From a checkpoint of a small CTC audio transcriber: activation gelu.
Rows from block 8 of a small CTC audio transcriber, named by matrix and row number. Rows with one number within an expert belong to one neuron, the router's apart. Each number is 128 + 24 x the weight over its row's rms, rounded and kept within 0 to 255. All counts start at 0. Numbers have three digits each.
After each expert's rows are labels from the 100 clips, of 14976, where the router gives the expert most weight on average: "responds to" is what is common among them. Only what is clearly more common there than usual is listed. The data: short read English sentences (LibriTTS-R).
# router: router (model.blocks.8.mlp.router.weight, 16x128, trained with AdamW), inputs 0-42
# up: expert up (model.blocks.8.mlp.up, 16x128x128), inputs 0-42
# down: expert down (model.blocks.8.mlp.down, 16x128x128, transposed), outputs 0-42

# expert 7
router.7:109108057126098158120173116139119126136139093102156105109151130119135087183174127102112115095133127145077109133128112066114134155
up.0:174166133148118134110094135090145104145177152134129136123115144103108129104113116116108142140160133129126128106088142136150128080
down.0:122116110156105083117162176147157154152136116141121129146166113107147149151141162185138163129135137126102108172115174101105106136
up.1:138115098123157086140173099162137107087158135153152156176088114115160099154115117142173119127114110166142135140105101120119135101
down.1:117146102127157097139130086108097159149085138114115110114119131152109092140165117132150102121101162139059108118138148129119152153
up.2:139138133133109145090117138099116141131089101166145140144105112116108150167076113111168141122136109164137110135096108070119166141
down.2:118174160112135067134122142122101134121109120159146131118150083113139154060101175120152145141120153110138142189138104109184143134
up.3:093143083131135122148125104149080158157067150123148120104117101126144166121125111141140165134175134095210175107125105136179125095
down.3:139135091089116125143125106120114112168109140099157101127158127123128115078126124114111098093136100135115151187139163103101149132
up.4:117138150144135131100115153105155183156135163142114180131093114131115170129178157133136152142057116149086140136152151118152106167
down.4:117144104133169088123139141158143145114113140167144195081158121090159147126076110153118120102145139124135138106138129150106149071
up.5:153116100137123116123127156086073121095095101147118135144112148104154151141095132105134132065106122182145111142133129111157146141
down.5:129101132130113152110133163126172119166147098079113110133127157151126111124126171140119100153105166147123147112127126163131089084
up.6:147168108067141138149147116084090076125116110123131125159165135130112127129139115147108126087115144110156157145140109149077185157
down.6:087102144132141133140129098163157129126119120155147137099100140122121103097120171123143167149122112100110104149104174131123139131
up.7:076113103127100103107111128134112127119106112141137128086071127147124090136146168092141099146119114107135127148125163157122155190
down.7:119166092136131120118139114121152119164148139139096143142150141135120144119092152146102167129134149074112108095119143114145098127
up.8:135148109152122096131134131137124156108127118144096086092124132121145108107078175154089112174127126072148125131126108153108137112
down.8:121066133127085152166129113157162165146090126087145116119107145137117116151153139143143114217118148136112131152115123118119167114
up.9:118164096094135108118126112088116134142122135125082143109092166180121113142135126160145125099139151118112118122143165099100147079
down.9:172094131146106155113132124129114121100166120135129155126120123129132116153134102111079160129128128161130161127106118095146085157
up.10:139077148144140156075109136101130143164169124118094146112112178136114153146131120138120104092109109094168133127113150141141140120
down.10:159139111125162145184141155111099093131110135194110107156136170110115119148141101123156139121143142114092116165122100119146144150
responds to: voice: male

# expert 9
router.9:116155110151114150114155113076130155090110118133147115101144131099141130117098125126151148099140178115112104162150113092123139124
up.0:109094076088157109124108108131139148090103136133102138130134121124101111131149152166151172131129124139138136158106159120120095129
down.0:165135092117136102137097124119145087125134140140106119166145108159085161137123136129144145093141134138143118168133128119122110137
up.1:142177134142128112111130085090139093147117045130142133098116123128138124130135171170199125158165161092089125128099098104111161092
down.1:101109159095140130100089146144134107163120148072182125133122128158142124156158110114116128113101104155124131113149107124126149134
up.2:145175125121130084107106107122128124151138167112155101122108156108100149115128148080151139124129073094124124136186096118159194130
down.2:113110115193143167116124163117181134100122111117142127138118163124154148152110091149141081153142131128159093140141165095143144118
up.3:098125110114131088094124144134148125115112121109124138150125134144103175107118111090139116191080112124115155113123123112115094112
down.3:131147138159138143151144130171149142109147097126149143121105162113161163113150139142231094121121149163121120150092164175085134138
up.4:147156101129081148124113157121109132154141144137116096142078161118127134152113132175113135139156135147148129130114158149141123085
down.4:129107118118136132102142128114137130135132122137091155157117092123107158144155147146128111176123184125122148160117152118141125161
up.5:063125083143101129122151112094120162114160104135109102150108169126138119170119177146178133120130133112148129131122130123145134150
down.5:130120118114111132155051112135138094121127134127115120125150097077077109102094135132057123122081131167093129136133135129111108159
up.6:089141146121107065110100201156133145138111114099109159125170086146134144151145131119131138092184146114151139126145134171132112143
down.6:112114139144109095130096129125117099136118108159127149145070161107122124142186169145150113138151155122098111095116173105159112167
up.7:130112114157095105118124118141123212115128115165080150119129176117162127135143134114173122094124166159082143127111142094099106105
down.7:131168193128069127165122143134159134147096105094133133089151150162132151173106136104162129142144152081106128113117144173125086148
up.8:106134151146119113145112173085128125096146176112106128123093112070143134119103099152145152169147140084088130136158113122112184155
down.8:170135104164143097151097073129142121109120116173165147151109175151145119147099127151116109086121138137108122142134084105113123122
up.9:126125147088137126154112092132121160164123090098152096142094190147099149118148167118139164130109159126129117130154095132100129135
down.9:148129090136131099120110123127135143095130127120092108078144153106126129111135135165137106129125124079102183117113178109115108129
up.10:093110159086131156116102104142153104141128116133149109172092136147112132164127145087081075118126133120073138141144093150110131115
down.10:131104127093200134080149124111116111143107145162119177096160122099121157116127133167119130150110131092114143115115143123140101174
responds to: the word "of"; the word "a"

# expert 13
router.13:099111108135132111138114074132118097126129105114092111107146149144123122206157087123127121102131170119103125139117126132122116170
up.0:142129139114137139120113166132104138089134109125135103108157157164097148133128110142118149149132159167149162173073171144120094138
down.0:116091163110150139085134171109164176129141133127153152102115127124136148094142156115151125146130114105134106120143097123143131159
up.1:110094127118153131158120110136092112153123060103124109173118135095134139129105159120183096122102141131135118063162120130143088138
down.1:132125167118083101140114124144146122154131118128102180082113163080103113140105096174119102149097112138116149158121142139148123089
up.2:112137099128141146174164121110097124125130110152145153156167122147133173154148127127083087097115148141154082143146103121128166110
down.2:111140116160162113138101077123114092117145124123146151177143146159123112137135120096166129130080111105115182132122091128133139117
up.3:150165146128142183110117116134115162150136104121142092166107168180142149106113146161125135176159155140088200093094142142128133108
down.3:132097113144154137105082119131129110123129143114121168076121113103123108138133158111142146144070116092093132136166148101108139145
up.4:126145112166101131150113127142097185095096151114166112099117162107108154091125136156152107146133130178099131153129139122090159140
down.4:121134140141162119109145129130114086143103143136142118157126115168174159107105133054110152128160123142109134152146161102119174121
up.5:083166099080134135159102111108135143126098144139119123122124113092139162116135173101122120138138130204124124149098069126137072129
down.5:112123105102124119112162139107114181132078139162127167135098136140128157121135102123125111140130170132146140091148125112125164113
up.6:161138107129100150070180170131101132091098111134101106091113139130153155135095117088131181156131133096116130123143150102136101108
down.6:170146097113113137122109106115129143182175124133125162113134108139152112107135134105125095088144091125148121126126081085094148104
up.7:130129126100108113118108088128126163088116106168104132099112146147126119097079116147112155131150186144162137121124153114129130131
down.7:160123149120115097128135134170168070161107172106120139100097126100148129154127126173129159088105119147102141137124113129156097109
up.8:104129115147112103157126123131173131156162125086117139112120106137147108130083148122133154116140102068153130145138161144114127098
down.8:113153098090125124148101134139165106136130155098150154124128158118096116124141123110144135118127178149133112102105100141088136145
up.9:150099145110125128180142149121147140103120128161116121123143115113112130105126107146140132097113060119120105108119106166193124119
down.9:170156080089142111138098143123109084058118097101097156128142120141160135090148161140142181134110114138130126140120119126158155111
up.10:090090140134141104172107081158149104143151153119131141136126125127122148131159110110151137154173091133158111113127119111131085094
down.10:077167132116156096117112155119111120110148147129130102072129132129123122135104169125165087144116162143141138123165144119080155128
responds to: voice: male; the word "to"; the word "of"

# expert 2
router.2:122113095143100163120100157127111112130150110095167102135147110162132112090141105133144092103108135163075123145075137125149109153
up.0:116163140129145128105101144115091110131144137125107164137181117114143161141095133148118168155132125150101091112177132121072146141
down.0:153136140122146109105100143126160136094113118169114129123131132193118181172131145131103149111129118151142172096129114092101163125
up.1:150140155118121114137119150119093086167078127110108118138171105177104154107137103150097136101078115146172112145160076125126097150
down.1:107155117134135109137140138144137166106099146165115128127135149136126148158126171119138158147163165116106142153139134133147062135
up.2:152117115075142195114129127123116137117115132115118122119116105085110170144090137110161105100103097127121136124136137163166101142
down.2:139119113111117123183115119136159115134156084131147107086147159127112125124143149218125121144119136135129156139120102119134203139
up.3:134112146102124140098123134202130154126104134153153159106099124121118148126141188130127122140156129111150109120126100142084145135
down.3:105105102156110113137115112127153137147165099150144140129117111160109144120168093070145111134149122182135104121137131110137146165
up.4:102135159186117150128125102114106088098125142133139109153137137184105111116089100134120118142121119134093093134094096091113101123
down.4:155132126160109113110136118123170126130112099103172149135112111157134120181120151134122134125122154119138148151128095111122149118
up.5:172160154166125125141105158160114111134123137131079130149146144160142134137099143119145154128123122129139151056205108164163129127
down.5:136126129086126165087168125115116106152153123116108117140129109132133133082143145089130199144153123129154122100083124156102151157
up.6:150121124141117187140141142108164085145145150071117099123136111136150118121150137113136126116098127125163129080131119121162126176
down.6:164150149136153169135165151145163158106108094139105151107130151112111143135168153145096136139120139132151143137109090158121117128
up.7:101123123165121139126094125141164110144136140085093099111175125119163109124094105153123102109101112169125115136153121134075145183
down.7:131102164089162139104122157148126116110086181127152111121118133145105086096161108119116114151104118141147126137162181065128115145
up.8:114162110119106100151127169109125102156077084131109163115110151132122159127120098117125107145104103110105109123135163151121137149
down.8:154141135128153115162133129080111089117161181122111116104117158126086138129167120131110178093132101153100090142101119103150155128
up.9:171164138129128164090166106091147127158179130130125132154167148143131138126127158125127158103150096142148106097143120146131094135
down.9:088114154135174137093098151132112060138113134155152132150093135120124163134123145158101121154090165144162121101086139106096165102
up.10:137108137122069149134112154098151139104140129115114112157142143158139140081127141093110107162133126154103147130132123123126113141
down.10:139134199094109135149124137145144111154129088119145109092111120104124133139096138152139118094121160139168148124139094109146081117
responds to: voice: male

# expert 0
router.0:116120147125103114124149095156118137114142117138130122132127132119098138103128115117111169142135167095156135144161137140123069177
up.0:166082135146133102112143161097130108141152135131144162124189148145106109120093101128123138140132139117098166123155117158164167116
down.0:116155115148143128108116133128150171120119156161109117116154145129123146137145109158114101117091111129095127114138163083132096151
up.1:106128106122105099130146113154115122104095112085132108179108166139138140165099131130160135150122127159138132152134107153129113150
down.1:077089116147139131157138153122165105137137111145114124106137126120135144091113136122110154142174130105114102093089138109132123136
up.2:132091095154118100148110113166155124110170145144097089149127131116163109127122137116186130175153149139126078124110126144106109185
down.2:161117145133121128164110151162146127113107129143153134127145118150117137076132141149057088154145170098070121113144122155175149113
up.3:129112127157128144134088119076086127127131101113115150128089133121100154131114140105116107112143151109146142106115110112110124160
down.3:160130143119154167151153112137160136106122134133153156147183133146117124164144112108141103146165106126131140140122116133166149113
up.4:104189126127167113079116153111107146143106112089145109108105127149122132109143086129130088121137113153140130119115128142101111155
down.4:180111112150175131147128162171143093127120112137123141160102101139136145114164130104137133132121138087138128151138120134131127109
up.5:102167081159115131132106138143114140101100120137122131150147162083135131143131122136121089131100104139128121111154122137122176085
down.5:127108127156165131099085164148099118126141093117121129140129154104140102117185146123111089123099074117115122113135102146164148111
up.6:140125126104105113099153146113161135086169093110117094098155098106137139168108136116092130091135149129152081103143105153154103108
down.6:139111120167146150151150134107160149143102121121153103112129111089094165114126151130143096128160092086114109156124100058111143114
up.7:096128155117155108140102093133102152132082134134124145123073126124168127111133143172128118096156116120119125155143125088112205159
down.7:099153122125122139100127110167146134102111112118102093151102124136208097136131081123116101124101131115127106110103163119105160099
up.8:111110108133142139130127143137133175139130120107127115154146097143158135104165127159080116179134114118143133145132098131098126158
down.8:144122138143147124088103114122123139159151060106097165131120100122145149161093110137128095171172155135133158190127162129145142138
up.9:122142145130134137097133175119094094147099084180155115123130161147147166086140158145119116125119105094108141120122156145149141120
down.9:127145135123102137097120131116132095097134177079081164128181119150132127116141115151111140133141105146117139112110137124133131158
up.10:142130170130126166094130108114113068152112146133119098138137127086157146139137137158123128153164146137126154152116159120147129135
down.10:123076130136122091164153120138184142140125099146154159153122135146132153102144142130171162097131151101159121133142143130097081149
responds to: voice: female; the word "you"

# expert 4
router.4:119100165124140105127110120134127112187079061132082118092101127100148146088103134143131149142106151136133105116117147120139088106
up.0:126109169127147138127096116120124149135125123131096115123111118133141083151093105134154135083069159115112117115163085135114161179
down.0:162152150145072169141129131134132110093148115130149119138133135128110094096086115121130109110092132122150082128100100158145139148
up.1:126140108168126104140107185126160110130135104151076151153157142111161117127133120116105130118174141145141076158112084110103105138
down.1:102146080100099106099142144098091097113146104128112165157114134139160115117142110142139092126113113135113149129110139164104161109
up.2:117125121116123154148161118102104121091111153091109178087136139134172136095124152134088153136129125109129165134126128131135090130
down.2:127143140131159125163126132139095110144134112157083069147104106142128140141099150154169130120131138140120100188128164117154173113
up.3:129138121128148095099094123107158093157112112123100102130117156109182170133125103150122122080149142138127159145160102098099123151
down.3:138130089107109140128162119118136107134138130078120166083123146150142142115119110149112138155126122135141140106140162125126105087
up.4:145143122138138123115127138110105158132137131118161128167183185123118149137110136145110142072171122156140073141158165097105126108
down.4:130110092146147118158139147127148154142094118149126151129149163106128127123121149139153113142139161105161155111086116137157110137
up.5:143132117118186134094165134116106126102159147151108122141156132178097127095116133154141162108146149126085125104086162162150139145
down.5:078105094132110109126103086146109149093089143138101145142110115130134084130134154157153125178131124094119155132122170116089140101
up.6:148122132120164121123121143132108140091062136110148072100202158160118128123073096151137146115105111128136139144122132085096147116
down.6:100122141151110098130120079173150139101129112130094110124082092121160159100113083115152122132164120137118160127128148141080118160
up.7:114123126152076118090132106126135120141095125156174114177108115123171136128137121152136138169142117079111129156126138113117111160
down.7:190140158154104115106143090139125134124155156153202137114135139124109129126157140103103096158112135108151161130108119108103177140
up.8:115137107168137099073113210114144132097153130116150114144122084150101114154125143119082134117097120105128104114095158150148118111
down.8:107095151105148106112100141144127137098134089119113186149154147120122151112134120127163137105127116156066074162129121124149128175
up.9:127138123085171148100103093122096129119139116129129155124112151121120124149137126145130150129085087134132115131165107193170107094
down.9:152123126144122140177088147107120113114092143139103167113130083140115105158130084151186167140137087111117121156159113132119134141
up.10:158113108128160119081080106120149156127098166120161156111118163114097125140077098111154150133122172128131127154117110082162083154
down.10:056096119082159131107128139164180118153123118121115102142165164135140082151107158135118112156151119157157139162162089110149138139
responds to: voice: female

# expert 15
router.15:160110109102116131154175108129138119122105160124131120087116124131135126114145072143125074191123079099119124123146126167111137104
up.0:131077160132134069122129163085120143151117142102117143122125120113119154159185103128177120156141151146111101114106136139134115132
down.0:116160131131142145133114114142132121084139084104132101100162124139130165100106117116127100125121129129156117114175133132128111114
up.1:157090148155156111126091132150125084136118102108094109112162120138129106148101162139127126122179102115130102140179157121155115091
down.1:164094152102131119122171105163162146109175123116167153131117124125111143116136108123120142134124113105140164203172118127141137148
up.2:103153125129101116068129136161137134106127122091127131124089101137085068135122098154119160145096114159148082118143137129099151143
down.2:129125141109127103126119144119122160132109116109101151121155088124161105162122175130116135140113135134136137111097099141107115127
up.3:140151122089115105122097145137133113132121103090109121133170145146107134079056117159164154098132142068107151164137119117164131173
down.3:174093108138110107141124137155103113148133115120170134083147089117116123105135159103132120110102132116117151168104125141108097115
up.4:109145106146131121093175121098100163138165128148118157141145179100142137123128131112145142124120153118137092080079123139126116161
down.4:093113138148095084125115105173159085063115141138125130152108082116146128114143112154111120109158121130134175174121131113144098177
up.5:148149148150181137149121092134141125125174124128143108133117114108122138148136145106114128144144128148115142102136154135140091202
down.5:120153114130158144133118128144124135147069141109153154169084078103169167130104119149159146148184133128124134167131159120123118109
up.6:103119118122143092103121098104132110127095096118154130132109148115154112119163105130094114115207134153128156092153145089112120126
down.6:155150099100109176116150137100147141111130138115157116140110163128142107138132159109122097134122096089162129131169135116100137140
up.7:137108077135148114156113118131141150129084131139141103089169082128152116128112092152141119113103134132127132124105121137088147118
down.7:188093145164113151117124135146108104089138147160089142156125101120136097114111159118117115145131163119139137123112084112140096131
up.8:111137091084145124118138115150125126146132094158120109094117102116088113164111117139157104145095147190147116089107108128162155171
down.8:143149147182152138119155121078145119146120122134152126104103105165091087131145090137112152109125107114159158155146135145127128130
up.9:112108113151059125114133175148109123099139127091125120105102148130124131178143120133128137151122129176157132106136137100087132125
down.9:125105089137096109117126133100097154082096114150113145086142095089128153105127117170119142114159178163092083148115124161122144134
up.10:109157089138120117117133116060101155138110093118140172119117105151137135100140142143105108103142141150145158147128148100165129117
down.10:136083150116115149160115142169130078095101143116124109132149106147120146150142115103156156148103130177148130126127135156075094103
responds to: voice: female; the word "and"

# expert 14
router.14:108113180122164108111109113083097105158120130122079144147122119143132123143160112086096147160142101165155102100155135153118080112
up.0:108188145123149123101100153142144130100088186159119129133121134139110111115110157120144131146103143111129155110162082137120132099
down.0:121116157132122141179147152154135118138126118148093129098094143121127123120142082122132127107135138178124075106125144073091095133
up.1:106127113103088120142096161086094131147102139119127160135104148118130129111116134157130113114144112170146119127132097070128158106
down.1:133132181143173102180126137130140157138123138161137147126132145085134106117134106131108166139146135096093111119096121116089071159
up.2:135113111157082083102126140151128112158119107130119175119088104143160144076136089097112149140130190141118152123189132139113123129
down.2:081133175119138099184157128142149134200164102135115129120086121125159137191138121183118135127102121147096101151144128116113150117
up.3:071107091087113151127157119121150153121127131165142145139116133128148126168059116098155138115109115154130106180130155153143115144
down.3:142140135127111131134150114125123165147170172101092089144149142137107085089149133105112148142132118132171098093129144105102206173
up.4:146175113145104118086153139145111130128124137150129109109100122115117159120138104136134120195137121107121095163154168110172154100
down.4:127087115136140172115129123109122133132154144100182137161096123172119124123119122140137105111128113125081101137129133176136153136
up.5:143138127060170129119085098118153138133157089132124109135153116099153160131120118111113087081151125105143161128127112157117156113
down.5:094111120159081135079132123119153069110162149119126159139120163149124139105119153140106139170113126139134097130159108112101095136
up.6:104137150100091126126125136185121128147146074099156096126126116130115153110123138102168107127089125089113136186105149127114128169
down.6:129098138152098106067093114162124129122119094151159129124115102135107139118109143063133120117150096108114077167137154115165146111
up.7:111094144139135160115198147151087118121137125157098145139114184140127114101119133126111139166105126110148132128084130154109114148
down.7:104130145144108166129120101114133155164128109118163096120149115131112096148119108108129149137167134144096079175106124134164132162
up.8:108126089130117108101105127127121117150133087163140156134162135112112123125111136136147158143111114123123102151139131124113115126
down.8:154102102127156125124156142097121120136140124111130139135112132136098117104098085128155127137119153116150126162152154107146090120
up.9:082124181132128170133149132114136114128118135121108112120126121120184130112135118128070136097150138116159096085133121086095148147
down.9:110173106158128165143131116108198132112117138122174113129077172138150142128129118149164102125110156099137105148142166119169138163
up.10:117143101148100136136141123087108119132123112152103107101137108139141139151196127128153086117087128169156118112133174136149152137
down.10:159109092130123177145138140127124122163158158146157140103128164115102163141150128118100101136154131113119190099139090135127122152
responds to: voice: female; the word "he"

# expert 1
router.1:084083165147132170152090108153128112070173129147122158093167124129129129094142156139098077140117110139142093149146121096164135142
up.0:114144110157176177144117096140133160111134088123120129124119116158110120112094112131160130100150123132121141140137130120158143138
down.0:119127146093137125060168172129090145116116114171126142131134104136123092183130116091122133155124169142127107109128126123140168164
up.1:148150117124092116176175152100120119188114153119114114125108102129129164161167117122116133089139120131093121128145129101127129116
down.1:116146115136143079161121170120094103164109121126087161128135127167100152157148116137164154146147098118124114126117120153130122132
up.2:091093098140156082135109101118101141120153147121121095142151132134129135128117144106147104184138159162147164113155160073108095114
down.2:069129151127127112119122145099134138127120084137108110126080112037134101085149151117109125131101133105109160123128130169152130107
up.3:097182097161116144119126150144152165099095130149123148138145121113130129190124142139142139119106130120100114109139161121104112105
down.3:130165186089168150144122124176114112111124094086131116087149159122162085134122141136098148082118131141169136091108176114116109145
up.4:123139172146122121112079117130119123185157104143164156125104144129175101136116109139166151130090128133129097107107123117132097133
down.4:122147098128128106115121159096133170088121122136141148113129132122095112134133130096113132121120082110152137095145156087152132146
up.5:134119102144130115198133101162172116180174137153141100107123135132138148130156116137121134140169151130132168114131113155141132162
down.5:069134158126092107147117122134150160158120115139086139156097103115132089102154123118182168102130161104142138082167126161123166162
up.6:140076125124140133166166106122119128149146150078079116117124128109093128118085121147149108138149142126105112130113157108154153172
down.6:121163086089127112098173133108118141163087104143112118123108130142150164138105148144107123136157139143084101076124123137142109169
up.7:128130157125113121168114142133109115125163118132146087120176183130127117155162106141150134129153112102099145133132116123124103117
down.7:089150110113121122092126099136103159142119125139113113131086125116126140126132169160103136135158137139168114149148161159120144147
up.8:118113162118154154087151103171123138105101103166115091171131114124106095125128138100160133136122099163164088152137128152123098091
down.8:140110133123112112094152173079123062131136147102154121082110072087146156147115104153110135122090141153128143117106153137139117119
up.9:172131142176139144188166118089164114119144133121140116135129104130152086124143108176121128185109125107148106120109139120106143151
down.9:143130144084115143141187114119120158101079103113133183103170107090131134140126104128133102117152088086096130131119118111156105145
up.10:161172124148141112139132128098129135148116058132095140136132177144160133114111122114142133088135130122129106136159124129155140157
down.10:113122162127156136097088116091168112115136160134152137120115128162127135095124124092118166174137157109121144137117114142061109136
responds to: voice: male

# expert 3
router.3:127106116127087114128137121142111122112098133151104111151118131123134163116130126128104119199180121108088122128117135076150119110
up.0:115108117147134139141126135089156172159123140138164128068103112132129121145151112142075124109112133142128133133119137101128137140
down.0:108108147145102166111099137149184095113090092137119148110098116133129148144150131088155171107141149139134138126136125167114082124
up.1:088126161143131100108125168147127117134168117158114093126143157120122131141141131096153133146118116107133106171124137138084091130
down.1:106139103165129106118148171105120098110104093112134102140152095095099118140086098144136129112093121106107094158141112135123140128
up.2:118156129159139101125116171131126143101126143135130153116108124113174108122149148096111134166093097162171132144167100130118131135
down.2:089119128086149148120181112102079138146105063120146134119119108108157115125096138164158118101118134135122124096145092101144095074
up.3:121124120119130106129099149111096128154156131114158127123146171126158111092154162129112127152187148088157138129100100118100138102
down.3:143162125157135147127145150157111118108105131136089142148095159119113146142118100130127130129108110166127073076139176115144089095
up.4:152127139116144142137142178138164178126116123101117085097112159163107127125135160128119110148136079160122100150131133153127125171
down.4:118155134152107168132132116113116141092096109104109157100123130117160123149157133129111098084124116107143146087142107161149120169
up.5:164159098139157088097104103120152088104113094121101100091140108138116094126133126075157122175099126117114125127117130119161115122
down.5:124143107151113138133108127128147152141097118128144088115117100147110139155148084110131145090089142102135120118120084123103132132
up.6:099098141130168096146144164091120149142143151118127139155101111139113115137157117132158105117142122134126137136117128130079125122
down.6:156089144085095116121119122140094132135111139147111118127072135146142133119144127124091143118152110123155116111091120135086158158
up.7:121113127136130155113149182127129111135121092114120119110106141100105090136176192089170088106076140112131176131129157134116148139
down.7:108151130170098119146109195129129137101165126128137145148158117093137165137153138141140174145115132144137121130083155121141128151
up.8:103205143137147119125161184124178111158144141136126136139128113112095154116118118130136167148081142107122160148135115133090126153
down.8:125133146123136130109177141195080133055102120173099140115166147112149131144095141141102143138150143106101100088137103098099129085
up.9:144137118122147155109130120110137132128103145092123122116105158099119097170177109153116120122159121118098115082144105151114124131
down.9:126153119135136121117091167147104170165141110134117109129127116115138090129152123108118080181105135139091145159128109167132139131
up.10:163149178176186121158161160136141118132103121147152147106130152136149138119125098135163155114193118136151122097136134141101097144
down.10:106119135130098161134129170130109111069111139108113130113146158095118124091128137123126117126121143141117136116145104099100152131
responds to: voice: female

# expert 8
router.8:119154131125091156132108133109120137122122165116140109139160153138083128129122105154101058155087131142144108176109117157142129120
up.0:133136129143098171144119149152148133156127113110139116126093153147153114137149103136168139105157158125128090100134158062147110114
down.0:128129130106144135111177124111124152128128090130149145130135076112103142110096176119140138117206097176130147111131138099099119136
up.1:134105154162132147090153149154111116102136157122119111126154094149088139181138124131130108106119041146113125102168117155130133127
down.1:125138151129127123187118145126110108059078119140154099152126123108155116095124089139129118149129136163141128139079111103131140118
up.2:121117074107114156096085083140153139152101104150128126165129132118130117154122166107126126083135145102159103124098118115148125113
down.2:093127144099125129135127168159112137136148146104165096124177119155157123130137145099083107167097124084134125120135130113157137158
up.3:135120117135135115091149159147143157088152119123082123148117134123147128114157152120139141094069107138122072134096067122184156133
down.3:094102121123149101148122118116111141068171167156166119179095113116134143158145164142134131158145156128121123108151139153167133112
up.4:097150140175133123143132103126123149116097122115134117110094165143125091111143144134121135172152146137153122146105148177151128145
down.4:148137119113138102140126155122161122096138155113122153139159122097152097099095117088135128112147139135125115125165097093104117149
up.5:188097136140107146139075155144137154080128101130096139142144142147116121121120145120121156120113109159134157105156122126147172113
down.5:111139134146143100129121149106124100075130138112144095128146121109106148157132162063140103150121088162137145173161097217112157121
up.6:148138149095101127093126138112182153157118099104140096092124086172119119090097122101110154150125112129130081107123130115134118070
down.6:161122119101102162194142069104064104155066152110150120131135097141167108120160156122127136125124081117161131098136114104123106139
up.7:116179131159148145130154118162155117109176135178143149129110094120085119092117161152160123150119151113140124133173156120095127078
down.7:106106126130152173140125134130114120096142149096145138117127141141155108120109066082126145125130119090156123141098154099112145100
up.8:141139148081106160110152119088122124142075104109135104117130125162155153133115148132137136204088134123147133116121125134122111155
down.8:146128135147177111156139131110142111128177093107121122142167136099160151101130140122122138109116119127123132142126126134154121129
up.9:118116089108142134134129106131133141129115112100107168087135173135130124163145133173179138107145103112083141116156095122147114098
down.9:095144112153136095143095154105099129100098143112094137116109115134086139105109132170137098157119115146108106120116138087138160140
up.10:145106136138116105117109137103106090160108102076122145161125140081178154088144059161102123099132138135112102144143113130133125110
down.10:088095103120121168069125117169116158115084135123164120118098128127129130117138136093163116148151121134182142116119139148137137129
responds to: voice: male